From a checkpoint of a small audio embedding model.
Model: 5.52M parameters, activation gelu, widths [320].
Training: muon at rate 0.0019, batches of 128.
Data: 15625 training examples, 37.7 epochs.
Rows from block 5 of a small audio embedding model, named by matrix and row number. Each number is 200 + 20 x the weight over its row's rms, rounded and kept within 0 to 999. All counts start at 0.
After each channel's rows are labels from the 100 clips, of 14976, where the channel reaches its highest value: "loudest band" is the band of the loudest frequency at the time of the peak. Only what is clearly more common there than usual is listed. The data: read English sentences (LibriTTS-R). In brackets: how many of the 100.
# c30: last pointwise conv (model.blocks.5.c3.0.weight, 320x320x1), inputs 0-319

c30.275,207,190,149,194,220,220,204,198,211,200,231,181,244,227,208,208,197,188,193,218,200,195,215,211,208,220,199,206,219,209,185,210,231,186,212,208,198,226,188,206,185,186,192,249,207,225,167,198,181,199,166,200,218,233,203,187,182,159,190,209,211,214,176,189,186,189,178,139,195,214,199,217,208,167,193,189,218,198,189,170,215,215,207,201,194,229,224,165,241,198,182,161,200,205,213,190,199,180,215,166,262,212,231,204,193,236,218,200,247,188,221,192,207,231,216,203,200,236,219,183,166,155,224,187,198,184,215,233,204,212,185,187,203,227,191,218,180,206,213,202,189,217,210,201,200,172,190,211,223,178,183,203,195,196,196,209,206,220,196,215,229,220,205,195,204,200,210,178,242,202,200,208,179,166,200,196,163,194,234,182,248,193,204,203,212,167,212,211,221,197,199,205,178,231,222,200,178,194,205,193,180,194,203,196,222,195,198,162,171,179,171,200,220,165,200,187,213,205,231,218,208,210,215,197,195,223,234,221,209,221,194,187,190,196,158,192,216,160,181,186,186,200,200,205,218,212,187,222,190,245,174,176,182,171,199,189,193,209,178,193,193,205,164,211,201,229,203,212,187,191,177,206,175,204,190,217,187,180,166,205,235,187,214,184,185,213,203,182,201,217,196,202,232,165,198,182,230,198,189,205,235,161,196,224,199,167,183,223,197,192,162,177,236,211,233,209,246,170,178,170
loudest band: 500 to 1000 Hz (48)

c30.92,195,186,202,168,194,217,186,197,193,207,209,233,173,196,221,174,196,177,189,226,181,240,216,196,205,175,213,174,167,171,219,217,199,204,193,189,192,180,207,191,203,195,185,231,190,211,217,170,212,183,212,177,209,192,221,190,225,202,180,169,151,229,168,219,199,177,233,170,163,215,204,210,204,233,203,216,208,185,161,176,175,201,185,201,190,181,209,204,167,177,184,217,224,214,178,175,210,169,213,214,197,203,192,222,180,202,193,181,209,214,191,205,224,214,199,229,198,175,210,192,211,229,199,195,202,169,206,234,267,169,223,209,174,184,230,195,175,214,211,219,216,182,208,174,212,218,211,196,255,175,195,169,211,219,191,176,212,216,182,200,214,173,205,195,208,183,189,188,183,210,192,205,214,213,216,154,227,206,171,157,190,190,155,199,163,207,188,166,194,219,208,196,199,217,214,220,181,226,217,185,175,181,194,180,182,192,213,186,205,210,216,223,215,239,169,204,237,185,224,205,215,170,200,194,172,214,220,191,232,216,164,195,199,236,201,168,191,217,232,205,189,196,200,183,179,211,226,191,188,212,223,169,192,195,174,201,199,200,196,209,219,164,182,182,224,183,194,174,195,175,222,201,231,184,185,148,176,226,215,199,197,159,186,214,184,190,199,158,232,194,219,213,208,197,218,209,185,204,207,200,201,196,208,189,209,233,188,212,210,221,211,191,211,215,190,145,183,196,253,201
loudest band: 500 to 1000 Hz (39)

c30.160,210,187,184,196,180,194,199,237,160,202,172,206,139,206,182,222,219,207,198,211,192,175,216,198,199,195,191,196,188,229,210,214,193,175,193,224,222,185,199,176,200,189,197,203,190,154,204,198,182,233,226,201,229,183,219,212,184,198,203,213,193,185,174,194,225,206,198,242,174,211,169,208,171,214,178,204,194,227,173,224,221,229,183,225,199,229,185,203,203,145,211,189,164,230,217,217,199,178,191,209,206,190,245,231,168,191,194,206,178,211,219,199,215,205,195,194,232,184,227,242,179,177,198,219,196,207,202,176,217,207,205,198,201,174,195,197,185,216,185,212,163,228,191,197,194,208,202,207,134,201,202,175,219,181,191,195,163,241,173,189,163,222,227,195,187,191,201,232,206,204,155,211,191,223,189,241,210,177,128,229,174,199,195,172,180,216,221,206,175,213,233,193,190,197,184,199,206,219,193,207,182,197,209,161,192,200,184,200,207,229,164,163,169,209,183,185,192,198,193,178,174,218,199,186,211,201,187,233,193,179,182,202,208,188,203,179,198,204,191,203,208,206,190,193,198,227,201,230,208,218,209,226,210,179,195,178,210,207,181,199,226,207,205,184,215,184,188,211,227,224,208,215,170,208,184,212,180,200,182,202,194,177,200,232,218,174,194,180,186,190,245,188,189,188,205,178,174,207,193,206,162,222,254,237,222,174,207,216,198,199,230,216,202,193,165,198,173,229,221,176
loudest band: 500 to 1000 Hz (31)

c30.48,214,216,220,196,139,175,186,210,183,170,198,160,199,178,234,182,169,205,207,202,177,215,218,204,232,203,214,198,202,181,195,174,203,174,200,143,195,238,200,208,200,199,216,205,232,191,216,180,196,224,200,195,172,203,158,197,182,195,172,190,184,195,228,228,201,201,222,209,227,193,191,219,200,215,201,228,204,163,216,203,202,157,199,184,198,180,200,238,215,197,202,180,205,230,250,192,205,206,206,200,210,222,192,223,237,199,194,223,201,166,176,244,195,187,186,154,169,184,202,185,200,185,209,193,178,191,209,220,148,178,196,235,217,228,179,215,221,190,211,197,180,185,183,179,197,186,163,190,205,244,187,190,214,228,214,170,199,190,201,192,176,186,190,220,183,231,194,214,191,226,217,183,182,195,179,197,185,210,226,162,216,175,189,218,186,178,172,144,201,196,207,229,202,194,216,201,198,201,179,218,204,219,171,211,179,219,208,221,200,187,214,207,199,175,161,202,207,186,178,193,199,209,203,198,231,219,219,186,191,209,192,234,176,220,210,163,211,250,211,230,192,188,221,176,212,206,181,218,221,185,201,204,163,181,194,211,208,223,205,172,171,185,205,170,218,218,207,218,201,207,228,223,176,199,190,186,161,186,176,157,226,187,221,227,221,200,194,230,186,223,212,234,192,196,243,176,173,200,214,227,202,202,186,178,222,199,172,204,202,207,203,181,176,225,204,196,194,177,201,229
loudest band: 500 to 1000 Hz (25)

c30.96,185,197,207,228,234,204,225,179,180,177,206,212,174,183,203,202,217,192,163,209,204,191,194,197,176,185,212,186,195,231,213,239,210,173,222,165,233,191,196,195,223,189,206,203,211,201,197,161,176,202,187,169,197,224,210,206,209,203,171,192,173,204,212,159,229,210,216,204,151,240,239,196,232,217,237,204,209,171,199,173,232,233,184,227,198,186,167,203,184,195,177,209,212,189,187,172,203,179,199,167,211,183,193,218,209,238,200,219,224,216,217,215,216,220,169,184,212,212,194,227,178,218,192,229,231,178,178,200,165,226,211,212,209,232,183,174,175,183,194,208,203,190,197,169,202,175,201,193,205,197,191,204,191,212,193,154,224,174,226,232,238,175,186,182,180,235,204,223,205,207,181,200,211,213,213,226,215,185,206,184,223,217,215,178,185,201,199,214,187,198,175,203,196,205,173,189,180,227,215,160,210,216,198,204,204,179,201,224,221,205,164,227,167,192,199,235,208,195,172,221,181,209,193,201,213,173,179,216,178,242,205,218,168,194,198,175,239,197,205,197,205,161,207,227,196,174,191,185,208,193,230,195,227,208,225,187,215,222,211,189,200,247,189,196,214,228,188,203,176,228,199,175,226,196,192,176,227,191,207,210,215,210,255,200,198,215,244,177,193,192,181,185,180,195,227,229,199,226,184,231,161,202,200,188,185,189,162,182,169,199,209,180,177,203,220,238,182,192,210,198
loudest band: 500 to 1000 Hz (55)

c30.95,196,190,196,238,220,190,199,172,189,202,176,195,205,182,201,166,193,184,206,186,244,198,165,234,193,210,181,182,205,196,242,210,209,220,177,196,193,243,204,207,215,178,171,201,176,173,239,173,224,205,169,192,220,235,193,199,228,201,185,159,199,231,191,223,208,188,156,197,200,215,201,188,193,212,201,220,177,201,219,194,227,189,215,146,203,198,212,216,201,240,185,185,182,197,190,183,211,222,207,178,173,223,204,198,183,196,174,206,207,197,182,214,226,185,172,188,200,189,186,211,181,193,180,226,223,204,214,217,185,166,200,176,199,202,195,182,167,230,225,190,221,181,214,221,189,195,188,215,171,196,186,199,171,191,165,244,185,171,192,218,175,186,207,184,187,203,193,190,205,208,175,156,166,193,205,220,195,181,211,156,198,177,217,218,245,186,173,173,188,210,189,219,200,179,177,222,205,192,230,198,219,212,199,248,224,209,182,189,189,212,177,219,196,204,223,204,211,213,189,203,177,208,205,196,196,222,200,178,184,177,191,213,187,156,190,184,202,192,220,189,196,211,149,220,192,174,211,188,212,211,247,196,231,166,217,236,207,197,179,180,236,194,175,205,209,184,224,197,216,188,182,197,276,192,219,210,247,212,158,203,228,215,185,235,178,198,202,186,220,182,202,198,209,225,214,202,196,220,198,209,183,247,214,220,216,203,221,230,211,213,178,212,192,191,226,190,202,229,190,193
loudest band: 500 to 1000 Hz (56)

c30.98,195,193,199,216,184,206,208,208,229,201,178,200,230,209,198,209,204,212,158,207,202,248,225,188,219,170,169,190,223,199,197,211,198,228,221,189,181,222,170,187,194,184,187,186,209,174,219,162,179,194,255,131,235,231,218,207,174,205,209,215,185,188,236,196,203,247,223,161,186,209,161,212,237,181,221,207,194,191,190,219,188,197,221,207,208,190,178,205,201,212,229,201,205,196,181,192,224,202,208,205,202,196,253,192,197,158,188,181,210,176,187,209,203,175,184,187,218,184,171,209,219,152,218,218,201,192,217,198,173,204,173,178,182,201,196,209,203,180,230,230,170,191,176,195,186,190,219,182,222,199,210,208,205,208,222,191,222,191,213,172,189,163,225,176,192,219,179,209,193,178,196,206,203,201,193,206,191,194,195,201,217,235,211,174,176,229,171,216,240,161,209,188,185,191,200,209,174,208,200,190,207,223,200,216,201,202,174,235,168,206,220,175,222,194,231,210,192,181,221,223,171,187,220,211,200,233,235,188,248,208,229,219,177,243,195,197,175,175,182,208,217,228,160,201,187,202,180,202,199,200,199,231,234,207,220,234,196,212,198,184,167,220,192,229,196,216,192,195,168,213,220,206,164,206,192,196,166,186,208,204,189,189,170,165,190,184,232,222,215,227,195,182,188,231,219,184,199,213,181,175,205,215,196,198,181,203,179,191,172,212,239,178,195,202,183,202,209,206,226,233
loudest band: 500 to 1000 Hz (70)

c30.8,203,216,216,211,208,195,220,179,198,215,228,209,229,182,212,192,212,232,199,161,197,198,206,218,152,184,196,196,201,186,195,159,188,230,198,187,207,211,203,217,209,243,193,212,171,161,192,216,212,198,183,178,203,166,185,239,183,173,226,223,215,189,186,167,214,199,173,205,182,222,186,159,182,249,208,172,196,198,184,199,186,206,242,220,212,188,167,209,189,225,238,218,197,183,220,187,176,197,189,175,227,204,183,209,243,189,209,208,197,182,192,187,192,202,208,214,180,201,172,190,237,258,156,197,186,194,198,214,169,221,186,183,172,189,195,198,243,227,223,220,189,210,180,185,211,195,207,201,242,179,184,207,197,208,225,219,203,169,223,196,196,202,189,172,214,214,218,166,225,180,233,220,186,195,231,207,181,182,184,188,223,191,200,183,202,192,182,223,199,191,201,178,203,220,187,187,195,210,185,202,172,194,209,204,190,223,199,190,211,217,177,192,208,229,204,233,198,209,184,225,223,216,208,238,232,199,191,180,207,184,234,183,209,191,220,195,229,227,176,190,220,207,227,184,168,243,188,178,196,188,196,198,202,198,239,185,195,169,182,188,227,189,188,211,192,234,189,244,203,173,212,182,215,192,203,164,215,203,183,210,197,215,186,203,213,190,127,212,213,239,197,205,150,159,191,202,211,154,207,218,203,176,175,199,192,208,203,191,196,246,221,191,210,198,185,208,199,178,190,213
loudest band: 4000 to 8000 Hz (65); 2000 to 4000 Hz (35)

c30.210,201,201,226,213,233,197,165,184,206,223,172,206,230,185,173,181,166,217,190,228,199,173,210,167,195,174,255,214,199,192,180,205,201,204,210,168,218,193,203,204,221,212,198,194,157,182,179,189,193,185,190,183,241,205,226,183,237,198,214,182,192,197,178,151,154,201,236,221,204,206,212,217,205,191,225,203,214,205,187,209,194,220,231,219,192,211,180,203,213,228,192,203,189,164,207,175,219,215,200,175,214,199,213,172,205,193,203,198,176,217,183,201,241,190,175,260,200,208,156,202,218,204,172,183,200,223,216,211,186,217,242,224,201,166,172,188,187,177,165,185,218,181,189,157,194,175,199,193,212,165,190,223,212,220,200,200,182,197,214,216,217,172,196,190,214,210,218,234,179,190,178,200,196,235,177,206,204,232,219,211,198,180,240,191,203,188,213,208,190,183,229,214,183,208,201,194,228,221,193,230,229,214,240,196,179,201,188,234,197,214,138,226,177,212,226,197,178,224,207,207,206,203,230,194,198,190,187,238,234,208,223,184,237,228,206,185,193,192,206,173,140,209,188,208,193,200,215,213,196,200,197,195,205,215,225,187,219,218,210,179,220,184,234,183,198,232,217,199,211,206,200,198,218,193,187,210,218,203,237,208,203,187,217,194,216,202,195,217,178,230,211,175,187,216,179,197,166,158,183,214,190,196,204,190,168,205,185,185,210,185,189,189,191,205,196,213,183,154,191,157
loudest band: 4000 to 8000 Hz (70); 2000 to 4000 Hz (30)

c30.83,213,172,218,170,169,220,206,192,196,196,208,230,210,194,163,183,227,250,209,232,207,241,151,205,202,210,230,164,194,234,168,183,193,227,171,207,197,171,228,162,187,205,221,188,195,236,208,222,195,207,162,166,190,167,196,196,203,169,208,175,213,199,195,209,174,229,194,173,179,206,164,184,232,172,180,205,204,172,163,199,203,228,197,171,202,199,193,177,204,219,184,196,208,176,193,226,194,206,233,242,201,202,190,220,179,211,208,210,189,213,176,172,192,191,159,219,210,216,207,205,197,197,183,193,241,205,226,195,184,205,167,234,212,182,200,198,199,199,191,214,195,200,202,214,201,196,185,186,227,221,218,205,218,200,209,179,190,193,219,171,175,197,155,201,204,169,216,212,202,190,190,220,237,184,180,203,219,183,194,265,197,222,215,190,215,230,205,170,203,173,190,198,229,193,187,219,227,215,185,213,183,229,215,188,238,187,163,234,225,198,171,185,179,224,214,198,181,193,198,216,205,205,177,193,186,197,193,196,193,203,182,177,176,214,198,174,194,190,195,204,191,206,176,170,232,236,222,197,184,215,199,170,205,209,201,171,218,212,180,223,249,206,228,243,187,205,178,190,208,197,206,185,217,216,179,203,186,216,166,205,228,243,232,217,196,205,210,208,186,169,197,205,194,149,205,211,181,192,206,235,216,179,181,171,196,217,224,216,192,174,178,205,200,189,222,192,178,198,198,217
loudest band: 250 to 500 Hz (38)

c30.270,212,185,182,183,166,211,173,191,194,226,219,155,165,170,182,217,225,229,237,179,232,225,198,176,202,212,185,211,169,176,231,203,196,226,199,184,181,142,219,196,188,203,196,211,176,231,207,187,182,188,180,173,194,186,217,186,204,240,168,183,216,202,169,168,183,181,198,176,175,190,232,173,217,185,175,188,168,173,209,183,238,215,196,204,209,193,215,179,193,216,220,196,209,168,208,223,221,175,201,210,207,202,191,223,187,232,203,180,204,192,187,174,219,204,186,216,201,238,172,202,211,181,224,189,238,199,231,198,207,221,195,220,203,201,180,203,148,180,198,207,190,187,197,218,189,217,220,191,163,223,166,204,194,189,213,204,181,166,200,230,233,194,199,181,177,199,179,206,173,198,204,215,190,177,221,219,187,200,206,206,142,183,217,235,219,191,166,216,191,196,227,183,187,195,166,248,196,199,185,210,195,198,207,202,208,165,209,211,198,211,198,197,207,226,184,209,182,195,220,225,201,194,179,194,181,174,177,208,201,217,197,210,197,234,206,205,208,248,219,191,206,183,200,219,195,217,175,210,222,190,230,209,224,190,192,209,231,262,200,188,206,227,196,192,200,213,230,177,224,190,186,189,197,196,192,254,192,199,201,203,185,160,198,221,203,185,215,192,253,163,218,200,166,183,213,192,220,217,194,200,175,181,196,235,202,230,213,199,182,203,172,195,199,190,183,181,165,202,180,166
loudest band: 250 to 500 Hz (37)

c30.300,189,198,200,195,210,186,184,194,183,206,210,192,218,236,243,130,203,214,211,185,208,184,173,187,171,235,211,181,222,166,199,180,210,234,217,226,233,186,214,189,200,205,248,203,214,190,230,183,217,175,217,256,187,211,201,181,186,210,179,168,181,202,154,165,230,204,211,203,169,200,192,226,218,208,207,195,191,196,182,157,188,189,207,172,179,225,154,231,220,193,175,210,207,207,219,216,209,195,172,212,196,174,203,192,214,187,174,207,182,205,236,223,210,198,223,205,220,212,214,177,206,178,196,167,189,182,220,157,164,216,213,180,195,232,196,222,177,196,192,191,222,184,190,225,173,208,171,203,210,181,165,173,181,179,198,195,221,182,183,233,181,243,175,219,172,158,200,211,170,214,206,187,185,194,232,186,211,204,221,219,221,195,203,200,227,194,210,162,218,234,194,200,204,181,193,219,215,198,205,182,194,221,200,210,207,210,183,220,231,206,220,195,198,233,226,185,195,220,182,218,202,186,193,202,234,168,190,217,184,209,207,228,209,207,205,180,163,218,192,202,219,228,191,202,166,170,178,201,181,173,209,184,222,195,207,204,202,229,202,201,216,199,237,144,191,213,170,180,195,243,206,213,204,217,190,211,192,171,188,225,211,202,208,207,192,234,198,188,212,181,233,221,200,215,189,186,198,196,185,202,188,217,192,194,202,212,224,228,214,192,229,215,174,149,188,195,213,222,218,213
loudest band: 2000 to 4000 Hz (40); 4000 to 8000 Hz (40)

c30.129,212,181,195,178,182,196,254,181,177,204,181,177,190,174,170,215,211,250,184,172,215,206,220,211,240,188,182,218,208,244,219,197,235,213,188,211,220,174,183,201,204,183,193,188,224,250,173,214,227,211,210,239,192,218,207,190,208,190,202,192,220,152,208,166,210,219,192,223,196,217,213,203,229,200,208,213,180,218,165,214,200,199,220,200,187,213,194,193,185,193,228,197,223,203,213,223,176,206,176,166,191,196,216,185,198,233,198,189,155,204,248,200,183,206,222,212,199,210,208,183,202,208,188,186,175,159,173,199,192,203,211,198,184,183,207,202,182,185,205,184,228,200,170,178,160,201,183,182,168,238,182,176,200,194,205,209,201,176,201,205,191,227,198,226,205,219,197,197,191,233,205,176,230,216,233,214,182,185,195,194,193,173,223,191,222,225,209,205,194,204,215,191,205,179,199,191,193,210,206,185,203,234,202,191,212,221,210,194,145,212,196,205,250,206,180,226,189,168,173,200,200,204,184,178,208,195,221,217,174,189,216,182,228,219,167,182,205,191,188,189,171,182,173,219,206,165,214,181,192,214,229,245,229,222,169,192,200,193,160,182,175,202,202,207,176,198,148,180,178,196,219,233,173,214,210,215,198,202,215,212,199,206,264,188,189,193,213,216,242,194,193,215,190,231,232,179,183,218,217,189,173,251,212,205,200,213,189,232,210,205,197,215,190,209,216,176,162,192,193,218
loudest band: 500 to 1000 Hz (67)

c30.295,198,187,209,248,203,229,222,203,207,232,170,202,232,185,203,167,212,188,188,215,159,214,198,199,187,177,158,193,198,189,173,199,208,209,241,197,191,209,215,175,197,208,183,225,233,221,188,178,193,185,201,213,175,205,201,229,179,185,219,190,206,192,202,212,189,174,206,175,181,217,206,220,204,230,157,205,170,210,200,209,171,200,218,231,200,177,182,204,181,183,191,221,225,184,188,228,190,195,191,143,208,186,195,234,174,231,189,202,206,197,181,234,195,221,211,218,159,218,210,219,193,214,206,213,179,190,179,210,175,208,146,218,213,203,227,216,169,202,198,229,177,223,191,221,175,186,183,215,244,183,181,180,194,227,182,193,183,224,186,216,195,219,228,210,195,235,183,182,224,203,195,200,180,202,180,181,175,192,193,208,227,213,211,162,193,207,203,193,193,215,192,183,208,228,208,220,185,232,212,226,203,180,146,194,239,229,191,199,213,200,196,165,222,190,191,240,201,222,219,156,209,201,161,236,178,193,212,197,192,219,195,198,226,163,227,183,216,190,217,200,197,163,214,181,221,206,203,167,208,178,163,193,199,189,216,175,183,188,192,214,195,205,161,208,212,196,183,231,194,206,172,212,220,205,199,201,206,209,181,201,225,245,213,201,217,189,195,215,225,230,211,197,158,197,186,158,195,177,194,230,216,188,228,215,210,184,191,184,179,166,191,216,155,176,178,199,208,188,221,164
loudest band: 2000 to 4000 Hz (42); 4000 to 8000 Hz (40)

c30.6,168,175,198,198,206,173,171,213,233,207,146,195,196,188,188,202,200,199,186,199,194,217,154,178,190,199,198,226,189,173,200,182,198,217,208,199,185,215,220,234,199,209,189,190,206,197,251,184,176,184,224,207,195,209,199,218,172,202,194,205,156,198,212,171,193,239,192,206,214,186,167,192,184,174,202,208,192,175,222,241,141,205,225,204,215,199,183,195,171,155,206,182,211,184,181,237,209,232,228,160,203,224,198,191,201,207,218,164,225,216,207,211,208,174,198,182,192,208,161,187,218,216,189,201,191,210,183,174,184,213,217,199,165,204,197,219,189,225,194,196,226,214,174,217,218,205,168,214,145,206,197,195,185,197,179,205,201,204,200,157,207,237,200,220,181,203,187,210,199,221,183,198,195,183,215,163,210,204,174,144,209,230,215,230,200,194,225,213,210,227,208,173,222,188,176,197,214,185,214,191,187,185,219,199,228,224,188,197,212,217,243,179,212,162,196,190,197,201,214,197,211,201,206,206,205,209,207,202,199,200,201,202,192,206,225,176,226,219,233,216,176,198,245,204,188,231,212,182,165,220,218,194,254,184,197,196,173,208,208,227,200,225,177,233,178,207,212,185,202,215,174,211,211,194,196,179,201,205,188,214,166,188,218,205,182,201,203,192,250,174,216,220,212,167,193,215,195,198,171,201,169,216,215,173,201,199,176,211,204,194,238,196,181,166,252,227,182,152,184,184
loudest band: 2000 to 4000 Hz (26); 4000 to 8000 Hz (25)

c30.151,199,205,194,222,222,184,187,189,198,202,196,205,206,195,221,173,188,208,197,218,194,184,149,211,207,167,175,215,229,219,208,215,185,189,154,203,210,203,169,195,218,229,197,223,206,167,213,190,175,174,198,210,225,204,199,218,186,193,201,202,194,187,183,170,207,177,202,189,235,184,182,195,212,213,159,184,190,165,215,217,208,210,237,160,213,170,198,187,207,205,200,203,211,159,205,188,211,198,221,177,170,219,212,226,244,218,197,202,207,197,193,155,204,196,224,220,222,181,175,169,197,172,160,170,197,195,200,223,213,202,205,218,185,171,225,192,207,212,197,179,268,184,176,188,191,195,226,235,205,216,233,234,191,206,210,195,204,218,231,200,236,184,189,200,156,171,177,244,238,192,204,198,178,187,198,187,185,200,191,202,231,154,195,176,218,207,213,238,187,193,197,203,215,199,178,182,207,203,181,195,216,235,177,177,218,198,187,203,201,203,186,172,245,210,210,189,194,191,181,184,226,195,187,215,208,173,204,183,171,236,214,184,195,217,196,203,177,201,226,193,233,235,188,216,214,209,202,185,227,198,232,189,201,211,231,197,242,161,210,205,231,211,205,165,204,190,238,180,214,218,201,187,212,221,202,215,202,175,219,240,184,172,213,200,180,221,207,211,211,191,195,249,213,160,172,225,196,192,207,203,214,199,208,177,191,168,177,197,236,202,190,195,212,240,173,190,207,219,165,199
loudest band: 2000 to 4000 Hz (26)

c30.38,227,186,189,199,198,210,212,228,181,188,167,178,230,155,186,189,199,208,195,182,200,173,212,197,181,203,199,226,211,217,187,192,227,201,184,180,235,217,187,187,178,231,201,176,193,230,178,192,220,192,193,168,173,196,215,192,235,180,186,167,203,208,198,221,242,222,202,200,201,192,197,216,204,230,233,222,187,214,218,182,199,220,227,229,207,177,179,219,169,188,197,230,223,208,217,198,182,192,201,239,178,203,166,205,217,239,206,203,226,229,170,175,212,197,169,198,196,216,208,176,208,187,199,199,216,231,231,212,192,208,217,146,197,192,187,198,206,230,172,178,167,218,194,235,218,190,158,172,197,197,203,217,221,185,198,206,189,196,245,170,190,216,178,227,176,181,206,182,167,213,175,224,227,169,201,200,227,166,197,194,192,208,207,217,203,221,178,202,179,179,196,192,227,240,211,217,216,173,169,217,168,213,184,239,185,199,165,194,183,215,225,193,171,217,203,224,217,219,221,210,194,176,201,249,221,190,176,210,211,210,237,201,158,169,217,179,204,221,203,224,212,204,209,181,210,222,201,192,210,197,183,237,195,192,194,171,184,169,168,195,218,209,188,168,229,230,183,188,201,180,180,209,199,154,203,178,229,208,207,184,184,196,201,196,225,207,237,217,185,186,171,227,214,198,172,192,216,243,172,204,189,204,176,190,198,188,216,209,215,214,161,192,180,189,202,217,209,178,199,233
loudest band: 250 to 500 Hz (33)

c30.251,194,164,191,224,232,205,247,214,217,193,233,207,186,211,210,182,195,179,171,225,187,195,205,159,178,207,194,209,190,223,221,198,188,218,174,167,222,204,194,173,163,196,204,189,206,178,222,189,209,208,199,220,204,210,210,208,211,206,193,177,221,213,222,228,218,179,204,233,190,179,200,168,182,178,192,165,212,202,164,206,208,217,178,159,214,236,179,204,192,223,189,183,205,171,159,191,205,210,247,171,198,184,190,213,200,198,225,183,188,206,188,204,184,203,227,202,181,242,207,169,203,162,169,162,187,239,183,235,192,222,197,212,215,218,196,211,205,189,203,215,228,159,176,163,188,188,206,211,191,214,241,199,193,199,210,223,186,214,209,217,215,212,203,195,193,176,191,216,192,212,164,188,190,198,196,182,237,236,180,198,208,231,214,213,194,207,221,209,220,197,202,213,184,239,231,195,214,169,196,207,186,198,187,217,180,150,191,240,207,220,214,193,179,177,166,233,209,204,183,205,202,217,185,229,179,185,202,234,207,189,207,213,203,186,233,224,229,213,216,199,171,197,169,180,215,200,205,199,209,237,165,206,214,172,189,220,204,187,186,188,206,203,179,178,228,228,199,191,153,193,197,174,217,170,224,212,179,167,214,208,209,157,163,212,186,181,231,215,166,223,225,190,216,203,194,229,185,216,227,196,203,201,187,187,208,169,216,233,209,242,201,212,200,213,196,169,189,185,166,167
loudest band: 2000 to 4000 Hz (40)

c30.154,186,188,194,198,222,180,209,189,215,193,185,217,204,209,218,225,239,193,202,216,169,213,195,209,226,208,174,204,197,229,190,194,185,235,195,196,202,191,178,248,230,212,217,186,211,173,202,196,192,203,199,206,193,212,180,153,182,176,194,199,197,218,210,239,197,204,214,183,199,176,171,186,215,184,193,209,155,210,236,159,184,214,219,209,199,215,198,182,222,198,189,209,163,176,211,203,184,218,232,178,218,186,207,209,194,212,219,212,230,192,205,205,227,179,223,165,182,211,169,219,226,215,215,163,187,215,158,210,181,167,193,210,216,183,185,206,203,224,228,184,205,204,181,192,173,215,198,186,189,215,214,225,179,202,229,191,239,214,206,213,175,187,207,184,155,224,225,187,225,217,176,197,194,179,226,178,196,207,229,199,203,206,177,204,208,192,183,202,210,210,205,205,256,182,205,219,202,204,204,181,221,228,183,167,177,205,247,232,220,193,175,229,176,180,209,164,178,220,220,191,211,170,168,158,191,178,180,225,178,189,189,221,193,219,228,209,204,205,191,209,174,203,183,218,207,209,214,195,216,165,223,203,227,233,165,193,183,202,162,176,212,173,195,214,194,248,214,212,239,213,194,158,188,212,148,184,247,198,198,202,192,219,157,186,206,166,175,196,188,206,167,193,168,213,195,190,192,204,193,183,179,221,190,212,198,204,181,222,159,193,219,183,190,239,180,183,210,200,180,208
loudest band: 500 to 1000 Hz (28); 4000 to 8000 Hz (27)

c30.278,197,180,213,185,205,236,202,226,200,165,198,195,206,198,179,198,211,179,198,191,206,195,188,211,179,208,215,244,202,242,202,208,176,194,162,158,218,195,203,179,190,205,234,169,225,196,218,218,193,207,217,235,218,209,187,217,221,175,176,203,226,210,194,218,214,187,209,231,162,189,203,215,213,187,200,197,195,202,180,219,187,219,169,169,245,186,201,225,171,158,180,191,160,232,189,212,207,172,178,167,201,203,203,221,161,210,221,171,175,153,187,160,220,218,160,208,174,182,217,202,199,204,228,182,203,197,208,225,189,201,218,206,193,174,195,196,205,239,198,170,237,181,207,236,204,173,188,215,208,190,176,200,200,206,215,164,192,214,200,191,186,199,207,211,194,213,235,200,212,223,186,166,205,211,187,205,192,219,214,186,185,162,209,214,216,206,208,185,209,220,224,207,223,190,178,163,245,213,209,187,199,195,210,206,196,173,182,209,189,179,188,190,207,210,194,174,184,232,211,174,180,204,245,209,208,152,245,206,177,183,195,193,210,199,222,194,147,205,196,229,204,212,217,227,202,219,170,180,188,215,250,189,184,212,176,215,196,231,220,188,183,187,161,173,203,188,204,204,208,203,190,152,155,206,190,223,184,194,223,177,194,184,186,208,165,211,193,187,186,193,201,163,205,213,190,161,236,199,177,188,185,194,192,180,182,178,211,222,204,201,241,170,209,215,176,195,191,209,201,225
loudest band: 2000 to 4000 Hz (28)

c30.255,237,203,223,191,187,193,184,156,175,181,201,231,194,190,183,212,234,209,191,184,172,213,177,176,189,211,205,227,206,212,226,176,204,227,204,229,207,211,232,150,182,204,187,212,217,194,209,156,226,184,179,210,210,188,218,206,209,213,247,197,197,200,203,192,241,190,209,230,197,196,192,188,208,201,256,223,189,159,205,208,209,197,190,217,179,215,159,240,193,220,202,213,215,202,169,171,195,182,203,175,171,198,173,183,187,166,159,206,187,183,185,209,229,145,175,197,170,202,217,171,210,224,188,208,191,235,207,204,175,209,221,211,182,216,200,190,212,176,164,199,171,189,203,196,182,241,204,164,167,240,191,208,220,155,181,189,164,220,189,173,186,182,192,176,174,187,223,184,217,198,215,213,174,197,181,199,200,204,138,202,235,190,217,182,211,185,185,188,209,184,215,208,210,211,197,195,207,218,189,207,218,169,198,227,212,210,196,224,197,229,192,203,180,208,199,216,192,191,168,197,196,225,215,213,222,220,200,188,169,172,211,191,183,224,190,184,202,177,203,209,178,200,197,180,215,219,247,224,204,157,159,163,212,198,223,210,205,213,167,189,189,175,232,204,202,206,203,198,222,212,195,235,203,216,202,175,209,179,221,226,237,181,199,180,160,217,209,199,193,212,209,195,181,197,175,199,199,206,199,201,172,223,171,219,205,197,185,223,184,183,221,213,211,219,215,217,203,188,203,238
loudest band: 250 to 500 Hz (31)